From a checkpoint of a small image classifier: arch convnext, moe soft.
Rows from block 3 of a small image classifier, named by matrix and row number. Rows with one number within an expert belong to one neuron, the router's apart. Each number is 50 + 15 x the weight over its row's rms, rounded and kept within 0 to 99. All counts start at 0.
Before each expert's rows are labels from the 100 images, of 14848, where the router gives the expert most weight on average: "place" is the part of the image that holds the peak. Only what is clearly more common there than usual is listed. The data: telescope images of galaxies (Galaxy Zoo DECaLS).
# router: slot weights (model.blocks.3.mlp.router.weight, 8x96), inputs 0-95
# up: expert up (model.blocks.3.mlp.up, 4x192x96), inputs 0-95
# down: expert down (model.blocks.3.mlp.down, 4x96x192, transposed), outputs 0-95

# expert 0
place: top centre
router.0:61 47 34 22 71 69 35 57 45 51 74 36 26 43 46 71 55 51 35 50 31 65 59 66 28 46 13 84 34 54 72 40 53 60 45 67 30 57 24 56 63 53 64 65 42 28 63 49 47 41 65 21 35 58 45 25 38 64 19 58 48 48 61 60 63 36 48 64 58 32 46 54 79 33 37 47 66 56 64 37 80 59 55 23 46 54 69 52 47 61 43 54 34 61 49 41
router.1:35 35 71 26 69 41 74 85 29 45 55 58 30 45 37 37 55 51 31 43 77 43 51 53 31 46 51 27 61 39 62 64 61 22 31 55 65 73 45 48 58 21 29 53 44 78 63 44 24 32 64 69 51 49 29 61 34 58 63 42 53 71 36 46 45 53 59 40 54 47 51 46 19 68 55 24 63 40 76 61 30 29 59 66 57 42 54 56 63 31 48 70 48 73 54 48
up.0:71 52 66 42 54 66 24 40 38 42 36 50 31 37 35 78 44 54 13 57 19 45 38 56 61 59 32 55 53 43 37 69 43 66 57 44 16 35 23 52 42 54 66 58 44 52 79 59 59 56 27 50 47 65 49 43 39 48 46 59 44 40 44 67 72 46 27 75 59 77 50 38 45 26 53 55 54 68 34 31 34 27 83 25 41 46 59 43 32 41 49 43 34 71 33 51
down.0:67 59 42 63 30 36 75 41 60 41 77 50 29 50 46 54 68 81 56 50 62 33 26 41 47 20 40 36 47 34 40 50 54 26 73 79 37 28 56 48 16 77 63 35 29 63 31 50 54 51 39 86 40 37 49 67 60 28 48 44 49 50 39 48 55 50 55 55 46 60 34 32 51 54 67 73 48 48 55 58 74 73 38 48 52 49 31 64 33 61 59 26 28 71 60 57
up.1:41 43 53 37 59 72 63 67 52 59 55 57 30 45 50 64 77 60 72 14 23 62 51 76 47 39 65 39 67 46 66 27 43 40 54 76 61 48 25 35 66 61 56 64 59 46 49 44 58 43 32 51 21 43 57 58 26 52 70 44 42 36 51 65 52 49 65 43 31 67 37 56 37 68 31 39 51 73 25 43 42 42 16 26 56 38 38 37 59 62 42 30 92 51 63 55
down.1:60 40 57 54 52 51 37 71 24 44 68 50 47 48 49 37 69 71 27 59 38 54 67 56 65 68 40 23 61 55 32 29 46 49 35 52 86 49 59 39 39 54 50 30 46 51 37 53 64 56 73 59 60 44 29 45 32 59 30 58 30 54 25 57 56 45 40 26 45 75 51 56 57 49 65 54 68 71 76 56 54 30 73 39 48 79 67 74 30 16 45 70 12 57 53 52
up.2:91 53 37 29 44 44 42 36 49 53 72 53 47 48 42 34 62 32 76 56 53 69 40 69 50 44 45 74 73 29 32 39 37 55 45 57 47 19 40 46 38 46 29 56 33 67 65 66 56 58 55 36 49 34 28 64 40 74 34 47 55 47 61 51 76 45 25 60 28 76 43 60 43 42 32 27 36 55 45 68 25 61 60 32 58 32 37 59 53 67 87 57 45 51 29 31
down.2:56 61 64 70 63 45 45 50 25 60 63 58 49 57 35 40 36 45 51 66 47 51 52 63 45 61 57 57 43 50 47 58 62 48 54 34 51 21 44 91 38 59 83 32 37 41 37 46 59 70 67 43 42 62 60 94 45 45 41 37 64 53 68 20 84 26 62 29 74 52 66 51 66 43 49 70 29 42 14 50 46 36 61 27 42 43 73 72 52 60 52 50 61 39 59 30
up.3:23 42 38 42 42 45 26 52 54 49 67 30 27 67 50 52 43 68 39 56 62 62 39 69 20 39 74 69 43 61 58 43 72 48 75 44 65 54 60 48 71 56 37 78 45 43 55 46 32 62 72 39 77 67 32 61 48 52 53 32 31 47 37 46 38 49 61 32 54 46 41 52 58 64 47 26 66 33 16 56 50 58 29 36 74 47 57 49 67 40 09 57 37 22 76 45
down.3:55 36 45 57 40 49 69 70 51 63 41 62 32 39 53 36 57 61 78 62 45 43 65 38 11 68 37 43 23 47 44 42 35 40 28 69 56 45 51 48 62 44 49 48 35 56 59 70 45 58 55 40 58 61 81 45 52 27 85 47 51 42 54 48 71 48 58 38 74 80 53 61 64 58 71 71 46 53 76 26 55 37 73 82 48 39 66 62 52 47 32 82 48 56 40 82
up.4:79 35 34 27 56 64 41 43 62 70 63 30 36 73 69 53 52 45 78 43 66 42 59 52 26 40 57 44 55 34 56 53 35 38 61 35 55 55 60 32 65 36 38 38 52 89 51 46 26 70 55 59 73 57 56 52 33 42 76 57 67 43 59 40 51 73 40 80 10 63 32 43 68 75 46 55 38 70 22 48 52 52 48 23 39 52 43 48 65 63 51 40 31 30 42 47
down.4:54 47 51 56 60 51 18 29 60 42 56 45 43 52 57 73 29 66 38 81 59 14 58 57 40 38 63 53 64 06 40 53 48 73 67 44 72 37 47 87 61 37 47 47 57 54 37 16 57 44 68 30 51 44 42 27 26 36 45 35 46 62 66 68 53 60 37 51 53 45 27 60 40 49 69 60 50 44 59 36 51 63 58 17 52 65 74 38 53 36 56 57 58 69 58 73
up.5:24 46 45 45 24 27 19 43 61 69 41 48 34 30 54 47 40 55 66 46 62 55 56 46 47 35 57 49 82 51 66 51 52 46 55 33 42 38 64 59 48 54 60 79 66 67 42 69 46 49 83 37 59 76 65 39 22 37 55 50 65 58 32 53 53 32 76 35 76 37 46 61 64 65 37 64 66 77 26 53 69 61 51 29 53 70 55 61 43 39 31 64 46 64 50 90
down.5:63 68 65 58 63 21 53 53 43 82 83 42 73 35 10 45 63 67 46 71 56 45 36 50 19 46 55 25 38 44 69 30 46 59 34 61 56 67 67 87 50 64 48 47 55 26 64 65 51 56 24 42 54 57 65 48 49 52 52 37 60 37 55 44 81 74 59 53 59 48 52 67 44 54 46 41 43 56 75 21 44 32 64 73 65 36 54 61 46 62 52 71 53 52 47 66
up.6:44 59 50 80 53 54 53 57 65 58 60 26 50 41 35 67 28 31 46 53 64 27 37 43 37 39 32 44 73 55 65 73 62 47 62 41 82 45 39 64 44 40 24 60 65 48 41 35 51 74 59 54 49 46 38 52 24 08 59 53 48 70 63 64 29 33 33 46 67 51 52 11 65 56 56 41 63 35 48 82 49 70 21 54 20 41 60 73 44 42 39 53 49 55 39 45
down.6:45 38 57 16 62 70 52 60 59 32 55 63 66 63 33 56 69 40 60 67 40 75 36 34 39 46 46 61 62 41 52 49 59 27 64 67 50 51 76 43 37 65 75 38 50 75 35 48 46 55 59 50 25 31 58 66 62 43 87 76 41 49 59 36 14 40 67 56 61 44 46 57 58 50 52 55 38 34 49 46 62 56 34 59 23 53 27 35 63 17 57 50 76 59 15 36

# expert 3
place: bottom left
router.6:49 62 74 57 31 64 51 52 58 50 48 38 58 51 55 50 61 39 70 22 76 54 55 39 61 48 77 54 54 41 26 71 37 52 77 27 52 53 82 57 36 57 47 40 53 40 38 30 23 83 14 62 55 32 72 53 46 53 56 42 22 33 47 49 30 72 32 65 72 56 65 53 51 43 50 65 65 39 35 65 24 65 27 46 46 86 49 44 58 44 30 53 45 52 35 50
router.7:40 68 60 54 33 46 51 45 71 39 45 67 46 68 50 36 56 30 72 12 69 57 43 36 82 62 48 51 70 61 22 45 55 43 79 28 61 44 89 26 46 72 55 52 66 66 45 30 36 72 16 58 54 45 64 49 58 43 75 41 29 40 47 44 37 59 47 72 53 58 63 41 49 44 59 59 38 38 13 35 33 72 45 44 46 70 49 44 68 49 34 52 37 48 50 48
up.0:41 70 38 39 34 20 57 45 48 27 52 71 51 53 62 40 67 71 44 48 79 71 43 54 66 59 49 45 37 30 40 42 65 09 71 54 48 74 87 74 67 58 63 48 66 48 37 43 36 53 35 50 64 85 51 40 64 47 36 15 49 58 48 62 29 56 62 44 66 44 57 71 35 55 35 55 50 39 46 65 63 46 64 67 44 59 51 22 28 60 43 53 41 71 49 71
down.0:41 48 36 27 53 33 50 78 49 45 13 57 44 65 71 59 52 29 50 39 41 54 22 64 61 55 43 84 32 78 56 46 55 74 36 45 50 34 54 48 53 16 33 56 63 43 81 57 53 65 56 59 55 70 61 41 47 68 62 51 61 38 60 65 37 64 48 38 48 31 67 48 48 82 53 08 54 40 43 75 61 36 75 45 63 35 38 68 40 61 43 53 40 66 47 39
up.1:41 45 45 27 49 17 38 40 41 48 47 47 53 33 62 44 64 37 42 38 15 21 60 35 45 50 45 53 61 41 50 29 42 39 37 48 67 49 49 18 50 76 63 58 63 89 61 29 67 31 58 61 40 67 46 42 33 76 60 70 44 47 67 29 50 30 65 44 61 42 48 52 25 56 63 35 63 68 72 51 34 26 63 35 26 71 71 57 42 60 56 59 26 62 32 49
down.1:54 65 61 30 68 35 48 57 34 24 15 57 23 60 48 48 59 66 48 54 68 62 57 28 39 63 37 52 46 40 42 73 29 41 20 58 77 44 82 23 54 55 27 59 85 75 52 86 38 47 61 35 42 43 42 40 64 50 54 51 61 60 46 44 46 36 52 34 61 65 83 50 42 71 25 41 62 41 64 37 43 46 32 46 52 51 63 40 39 39 39 71 58 60 51 34
up.2:73 64 36 66 33 28 50 50 65 23 55 40 43 36 48 78 54 41 59 54 63 49 36 48 53 43 57 60 37 46 43 46 15 34 39 54 65 55 60 69 38 47 59 59 51 55 46 26 60 52 45 92 48 64 43 31 61 28 42 46 57 50 51 65 42 37 69 62 39 31 58 26 68 61 40 58 48 40 67 21 26 20 53 66 48 45 37 66 46 51 71 49 36 56 00 61
down.2:51 69 34 65 59 42 79 62 48 42 45 59 94 76 63 57 28 59 51 40 68 66 72 33 72 22 58 52 63 55 37 44 51 27 47 59 46 56 37 61 40 57 48 47 53 48 66 47 59 60 58 49 93 43 29 57 68 73 70 70 60 54 41 44 50 47 65 41 50 63 81 70 43 63 21 40 60 67 43 57 23 54 58 71 46 34 76 31 50 52 55 70 48 67 60 49
up.3:54 15 42 60 63 45 72 57 32 78 32 32 71 69 57 44 12 46 56 44 43 57 54 47 75 51 44 24 17 45 56 80 50 57 41 59 44 28 11 31 50 41 42 42 52 70 62 28 52 73 50 54 28 45 52 53 39 26 49 68 51 28 39 71 53 62 52 45 58 50 45 37 73 61 56 43 28 52 49 42 64 31 65 58 47 49 37 70 58 48 30 51 71 68 66 50
down.3:57 69 23 53 60 39 59 73 62 54 53 50 65 44 64 54 37 23 63 60 28 46 68 57 58 44 85 47 61 43 58 28 57 24 87 24 61 46 72 35 61 61 37 62 45 57 56 33 37 34 42 59 45 70 24 40 52 42 61 27 33 57 56 42 54 45 61 09 53 51 82 37 46 46 45 48 41 27 72 34 73 26 62 44 56 55 50 27 64 40 34 45 41 65 58 49
up.4:40 51 60 35 62 49 57 56 61 59 33 60 51 53 48 64 41 30 47 61 48 48 33 50 52 32 42 36 34 22 39 44 72 71 30 74 37 62 43 50 54 58 45 40 07 63 53 63 37 49 56 49 25 53 57 78 32 56 40 50 68 19 46 33 33 54 42 32 49 21 29 65 07 72 52 43 41 57 78 43 51 52 45 54 62 61 56 54 52 88 48 54 73 50 68 78
down.4:35 74 46 52 62 28 32 32 54 40 42 49 43 53 49 65 50 89 38 31 56 51 32 52 60 32 43 59 55 57 60 29 47 77 53 40 53 17 37 59 52 36 77 47 42 59 71 45 57 42 05 47 38 49 53 70 60 48 51 59 21 70 59 88 60 49 33 47 64 63 56 54 49 20 48 39 33 50 66 39 61 76 42 57 46 53 79 62 69 37 55 61 36 34 54 27
up.5:53 34 64 74 35 67 54 49 72 46 35 36 46 54 58 29 38 60 70 73 57 69 46 59 44 20 77 64 36 42 58 66 40 48 60 48 38 80 50 42 51 58 68 78 56 64 30 62 53 39 35 50 44 57 22 49 48 51 50 29 51 55 48 40 25 50 78 46 65 35 15 62 50 29 53 61 43 42 30 70 33 24 50 71 67 55 18 58 71 50 49 47 37 18 44 61
down.5:40 64 60 68 41 67 49 55 39 49 68 84 41 59 40 41 67 61 65 58 59 12 45 59 72 66 50 68 52 68 47 73 38 32 58 44 46 48 50 76 23 51 53 43 51 39 55 26 24 53 59 44 67 62 58 39 37 65 29 56 47 51 33 60 80 65 27 43 54 62 88 64 43 57 43 20 39 22 33 47 73 38 49 39 34 55 26 38 59 64 35 66 50 59 36 34
up.6:39 91 46 51 62 38 71 68 72 64 52 40 66 59 51 61 48 32 59 48 57 41 35 59 86 61 74 43 43 38 58 77 48 45 52 84 76 56 47 50 63 68 35 40 57 63 53 49 32 66 43 54 52 27 34 46 40 71 54 58 47 25 43 73 42 63 00 28 60 61 61 26 64 46 45 45 43 62 61 57 63 70 50 76 35 37 45 56 47 51 42 55 49 55 60 31
down.6:42 69 52 30 57 21 60 40 68 70 57 54 66 45 69 43 56 46 37 56 43 65 51 59 54 53 41 69 34 33 38 49 46 59 70 62 38 70 52 51 57 54 30 51 37 32 48 34 55 42 18 56 59 49 50 36 59 31 14 66 28 56 34 47 20 14 54 64 50 53 57 48 51 29 79 57 62 57 40 53 51 47 35 43 42 54 75 81 58 83 64 89 55 71 36 38

# expert 1
place: middle right
router.2:67 57 29 67 52 36 54 27 56 55 29 54 69 49 57 44 30 60 63 76 51 57 57 57 55 64 59 26 30 55 51 49 54 56 56 68 50 32 34 58 68 51 70 41 44 52 45 94 58 74 73 39 65 36 52 56 63 34 54 53 72 37 29 59 30 63 45 56 58 37 31 38 54 42 30 33 16 55 25 62 66 38 40 44 50 15 57 20 45 65 73 48 53 48 71 79
router.3:75 51 39 75 57 61 64 50 51 32 27 65 53 48 34 52 41 50 66 86 63 56 55 51 67 60 56 43 37 65 40 66 44 44 49 36 50 45 50 64 64 52 26 38 39 36 31 70 61 65 59 27 54 32 64 66 56 39 28 46 52 47 43 69 38 75 50 43 53 31 54 22 51 30 39 35 38 63 33 89 72 47 20 56 37 28 40 53 50 85 60 64 61 68 75 68
up.0:35 41 54 24 41 59 58 37 62 24 65 39 46 38 43 57 26 48 45 33 64 45 44 62 54 51 64 51 50 69 21 73 60 62 39 49 36 65 46 15 27 44 49 42 46 34 30 68 76 33 47 26 29 47 38 45 41 59 37 39 83 42 72 72 34 17 52 63 41 61 34 42 65 33 30 55 41 43 53 69 75 56 46 46 49 72 66 63 61 46 47 80 69 58 54 25
down.0:49 50 46 63 51 69 46 57 53 62 53 53 18 30 67 08 36 63 90 56 70 43 27 56 52 64 36 48 55 40 34 68 60 72 24 32 63 49 71 36 53 42 43 21 88 44 58 59 33 30 41 75 31 51 57 66 46 43 42 82 50 60 50 34 67 56 41 66 56 51 59 73 63 51 50 77 50 57 44 45 34 33 49 58 71 40 51 39 62 42 60 55 75 46 52 53
up.1:72 44 72 36 42 54 38 55 58 52 61 55 50 31 66 51 40 48 28 54 37 54 58 61 50 26 75 38 77 39 13 48 48 46 24 62 41 58 55 53 68 69 37 33 21 62 67 53 64 42 38 56 51 40 43 39 33 48 32 30 47 61 63 31 43 41 47 38 61 50 43 53 61 12 61 56 58 22 43 80 61 34 51 34 65 54 63 57 81 71 54 66 11 58 71 60
down.1:75 32 21 69 47 23 52 59 48 68 41 49 54 28 46 58 54 45 62 51 77 57 58 56 49 50 32 26 61 37 31 54 63 48 55 23 21 73 37 64 40 36 71 39 71 78 70 39 74 27 45 75 56 42 28 27 52 45 22 56 55 44 47 57 50 29 54 43 54 66 73 49 37 29 92 57 57 61 59 66 66 73 45 46 39 37 60 51 34 57 41 57 53 55 49 60
up.2:58 40 69 56 65 42 67 55 57 34 89 42 45 38 45 70 56 55 47 49 55 54 18 58 86 43 48 57 52 40 78 60 57 48 46 34 65 48 50 40 63 42 70 67 67 52 46 61 34 37 44 50 68 65 55 63 59 60 55 17 58 46 33 77 46 26 38 39 53 62 37 63 22 87 37 36 59 74 43 36 69 71 59 54 43 43 53 43 18 34 53 79 33 70 53 44
down.2:42 58 18 69 63 55 66 61 60 53 53 59 65 39 36 47 35 29 41 31 43 29 42 65 62 49 15 75 68 23 48 23 53 32 55 56 61 64 67 68 44 11 62 64 43 30 53 73 44 57 46 30 54 26 57 28 48 54 75 64 54 57 49 30 68 36 65 71 55 57 55 58 54 59 57 39 38 47 39 63 66 48 91 45 48 41 51 53 43 34 65 82 48 34 43 44
up.3:47 59 61 47 67 63 53 69 53 53 67 37 34 33 46 45 42 38 80 56 61 51 58 58 48 78 21 21 32 46 62 85 61 41 49 62 55 64 47 49 61 42 53 44 47 55 22 47 37 48 76 48 31 41 25 45 63 73 75 87 48 53 45 38 35 38 28 45 56 67 50 22 41 54 37 56 49 35 56 39 69 58 71 49 50 76 78 55 38 55 50 31 29 24 44 22
down.3:68 52 54 65 50 46 57 58 32 57 51 51 28 33 58 64 23 45 57 44 52 44 12 46 33 53 26 54 34 55 47 44 41 50 43 20 60 24 62 52 40 28 77 32 50 70 48 52 56 44 28 62 77 51 49 52 62 69 61 49 28 27 74 39 34 52 29 52 63 39 39 56 35 84 78 47 17 74 38 50 58 42 57 56 51 44 74 50 33 30 26 60 56 65 53 26
up.4:87 40 42 33 32 47 63 37 78 66 51 61 29 54 42 52 35 39 65 63 67 58 10 92 56 46 54 59 56 49 61 40 47 24 67 36 66 44 56 60 54 53 34 37 40 34 53 99 57 40 46 31 38 59 66 50 58 34 76 62 53 56 57 54 23 51 35 41 43 67 32 46 47 68 55 60 49 60 42 32 40 42 54 48 42 25 57 60 25 53 64 65 48 47 68 59
down.4:67 37 21 44 51 45 41 59 57 46 55 32 57 43 51 20 32 60 37 62 36 61 61 37 44 23 41 30 53 21 44 13 43 52 74 48 45 80 66 34 51 67 46 67 52 69 59 33 72 59 78 45 37 61 46 41 73 40 52 68 59 39 35 52 35 68 33 31 54 24 82 37 79 59 62 56 66 47 43 37 41 51 41 58 58 52 80 59 54 69 53 70 73 44 42 52
up.5:23 47 39 39 56 54 42 57 47 44 40 44 52 65 52 51 44 45 33 64 53 43 55 34 52 80 65 44 36 48 83 34 26 49 24 48 64 71 40 32 45 59 56 39 58 37 64 67 60 41 50 16 42 66 53 63 52 52 50 59 50 72 49 07 69 49 24 58 52 64 68 25 46 45 38 32 64 56 32 44 73 27 46 60 41 67 27 29 42 79 41 63 78 35 79 43
down.5:63 15 48 51 56 45 42 53 57 72 59 58 67 92 40 63 46 57 51 58 48 80 40 63 56 33 53 33 28 14 60 26 61 70 55 48 44 39 65 46 50 41 48 35 68 59 07 27 64 48 54 58 35 61 62 41 57 47 65 56 51 53 50 15 66 29 50 23 47 65 68 62 48 41 46 32 55 27 38 49 43 49 46 44 44 46 33 54 55 63 26 74 47 25 52 75
up.6:52 54 57 55 36 46 56 36 35 23 56 28 42 42 38 37 47 20 25 51 60 44 34 60 33 40 59 67 56 45 43 56 32 45 66 58 19 44 77 65 41 41 56 16 43 76 20 71 63 27 39 41 64 25 65 40 92 38 43 52 39 55 35 57 59 37 28 34 53 52 25 43 20 39 32 39 44 47 29 63 47 68 43 38 43 38 56 76 58 58 59 50 46 53 64 44
down.6:56 42 63 70 60 50 41 54 65 59 34 25 81 40 37 35 56 74 51 32 31 38 37 51 43 60 41 34 58 40 44 51 52 58 48 65 65 53 61 48 43 38 30 71 23 53 64 91 57 56 70 22 62 26 63 49 55 59 52 38 43 43 56 51 54 37 70 47 50 20 41 52 64 63 51 54 56 53 60 50 43 45 26 16 89 64 70 46 27 59 47 84 27 33 62 33

# expert 2
place: bottom left
router.4:44 50 63 74 40 69 46 32 47 57 43 11 66 59 65 53 31 61 69 41 71 46 61 18 50 51 56 69 73 46 31 42 50 30 54 44 67 23 58 67 38 55 55 60 90 52 17 29 76 85 62 68 56 54 33 54 75 29 75 58 51 54 48 33 54 56 39 30 30 63 54 47 62 55 66 64 42 45 41 61 56 48 35 42 57 72 27 56 38 56 43 60 55 54 53 56
router.5:46 44 72 61 43 18 49 47 55 37 58 62 66 41 33 48 46 48 61 33 55 27 37 26 63 69 58 57 73 56 77 29 50 45 36 53 51 51 75 44 48 50 71 91 86 60 30 51 67 46 43 75 47 67 34 33 75 37 65 45 53 40 43 20 59 59 35 28 43 51 44 63 31 52 72 61 54 53 43 45 31 61 30 60 47 76 48 55 23 45 51 52 20 33 50 40
up.0:39 67 67 48 57 62 49 24 81 36 72 46 52 52 72 44 39 26 44 38 61 56 76 68 43 63 72 42 55 47 40 60 40 59 64 48 50 61 19 57 58 61 49 50 33 81 33 48 44 45 52 59 41 77 53 60 26 33 48 60 95 52 42 52 50 67 52 48 31 59 53 49 58 57 61 73 31 34 25 29 47 68 65 42 59 62 46 86 35 57 19 59 59 59 74 41
down.0:48 45 52 76 51 40 13 55 54 47 45 57 40 70 50 49 49 47 44 26 71 41 69 40 52 45 47 56 59 32 22 32 20 73 63 13 61 75 53 45 49 37 50 47 51 54 50 47 34 70 45 72 50 36 40 54 53 34 37 51 41 39 39 60 58 35 58 35 34 54 56 69 49 69 23 72 84 31 63 48 31 27 53 35 43 24 49 68 27 54 50 19 47 71 69 33
up.1:58 40 45 61 53 38 63 51 65 42 46 68 55 39 49 52 82 63 49 46 66 47 35 51 41 57 53 53 26 59 39 38 52 29 18 51 33 63 60 62 40 45 83 58 38 57 52 40 41 44 49 39 55 59 68 39 24 55 44 21 16 36 50 55 53 44 37 62 54 49 65 30 31 31 64 89 47 49 36 63 83 42 78 29 58 61 81 53 42 59 65 31 78 39 80 57
down.1:44 54 19 33 46 43 48 41 24 32 42 31 49 36 43 67 59 40 69 59 55 34 49 53 27 29 48 44 57 47 64 49 47 45 29 42 60 55 49 41 49 14 69 55 37 35 31 60 42 43 57 67 32 37 46 36 59 52 47 56 49 23 39 48 72 27 43 41 50 63 08 53 26 46 91 31 63 71 37 20 58 68 45 49 60 46 58 47 61 20 28 36 37 49 77 47
up.2:62 56 46 54 55 49 68 60 42 64 80 58 37 69 63 59 49 44 40 38 23 67 59 74 61 30 67 39 63 77 32 45 66 52 61 29 48 42 53 47 49 55 51 54 33 30 22 33 34 57 68 31 36 62 60 52 50 37 63 46 80 22 25 87 54 36 52 40 50 53 30 14 34 46 55 63 48 38 55 60 47 35 19 78 56 31 26 55 49 58 43 47 51 63 45 73
down.2:40 64 37 65 33 26 67 57 19 41 45 39 77 44 50 40 28 66 42 58 45 63 30 59 55 39 31 28 53 55 41 65 74 56 56 56 44 65 39 66 57 41 57 42 67 32 47 56 71 65 40 21 24 66 38 84 71 61 71 39 66 45 55 58 28 43 58 48 31 58 30 50 78 57 80 46 55 70 62 58 49 71 40 39 48 49 36 34 72 37 51 55 68 40 50 18
up.3:66 68 67 48 43 43 33 63 34 73 47 46 31 53 53 48 49 47 59 51 53 42 68 62 68 62 71 42 37 59 61 61 08 34 61 39 40 57 49 50 69 57 61 51 38 25 63 71 72 69 25 34 61 35 69 64 41 45 49 42 65 43 84 61 51 75 27 55 49 32 48 72 19 39 57 67 45 55 57 65 48 39 49 59 31 38 14 67 23 66 74 41 41 32 57 46
down.3:54 60 69 40 69 51 54 14 41 31 36 59 73 43 45 53 45 48 34 43 66 54 71 67 70 66 75 50 46 79 34 22 45 51 56 73 54 28 49 63 67 58 36 66 71 38 36 69 45 32 00 49 40 53 15 67 37 56 34 49 76 33 51 48 43 68 47 46 44 56 53 29 46 71 62 40 52 49 59 51 68 59 35 36 66 45 60 42 57 56 35 32 70 34 42 51
up.4:53 42 60 48 59 49 58 76 57 36 57 50 55 64 33 43 74 39 49 49 52 49 78 41 59 63 27 79 42 54 41 59 50 44 63 87 68 55 48 81 71 50 54 59 22 75 44 41 51 70 48 41 43 56 62 53 34 10 66 56 45 51 54 51 58 81 74 63 47 47 69 65 52 64 59 53 42 38 40 30 61 48 64 58 44 84 65 46 39 25 59 16 70 58 41 77
down.4:44 49 42 54 62 37 68 36 43 61 41 62 56 53 32 48 60 57 41 44 30 34 49 20 50 30 73 35 59 67 68 53 21 80 59 28 45 43 30 39 67 39 69 47 47 50 57 63 32 60 78 68 52 36 49 32 60 57 74 59 49 38 48 29 43 44 23 53 26 14 43 52 38 62 24 50 70 31 37 04 61 57 55 82 42 39 55 46 38 48 47 48 49 59 67 63
up.5:26 29 48 31 64 57 46 44 41 54 38 55 31 34 41 48 48 43 39 51 23 17 51 40 49 43 12 76 43 56 32 69 51 51 26 33 48 47 33 69 56 38 59 72 47 75 36 57 79 61 95 64 50 51 20 51 48 57 44 40 33 57 30 47 34 56 55 68 28 45 44 57 47 25 49 42 70 30 77 53 43 32 65 54 35 40 54 55 48 81 34 60 51 50 49 56
down.5:63 62 37 52 41 24 22 70 27 38 52 70 50 51 64 54 42 51 51 45 56 51 65 69 31 23 43 57 69 04 49 52 35 73 54 47 40 44 54 58 58 48 42 48 61 61 30 49 56 64 68 50 40 77 78 49 50 20 31 70 71 68 39 35 42 37 54 56 23 57 66 49 47 58 42 33 49 52 63 40 73 76 15 51 47 69 53 23 60 63 68 52 42 28 57 40
up.6:45 48 22 43 40 35 52 58 01 33 54 59 37 50 44 39 38 58 62 72 55 62 69 74 61 65 46 40 33 63 49 59 21 45 48 77 42 84 29 43 43 47 59 34 78 54 76 39 40 45 42 31 44 55 53 67 38 71 40 41 57 44 25 72 20 58 62 40 80 41 45 54 66 50 54 48 69 60 38 46 41 67 38 40 62 57 25 39 51 62 58 54 44 82 46 32
down.6:40 55 61 66 22 45 51 63 65 63 33 55 62 74 33 35 45 36 53 29 43 53 36 49 64 36 30 57 44 30 47 53 64 40 55 37 38 60 66 59 34 32 60 24 44 37 47 57 81 47 53 52 48 47 73 46 87 42 76 52 61 33 43 51 30 21 47 45 37 54 45 52 43 83 57 38 39 46 35 41 59 67 33 36 81 28 41 30 24 23 74 45 45 79 54 35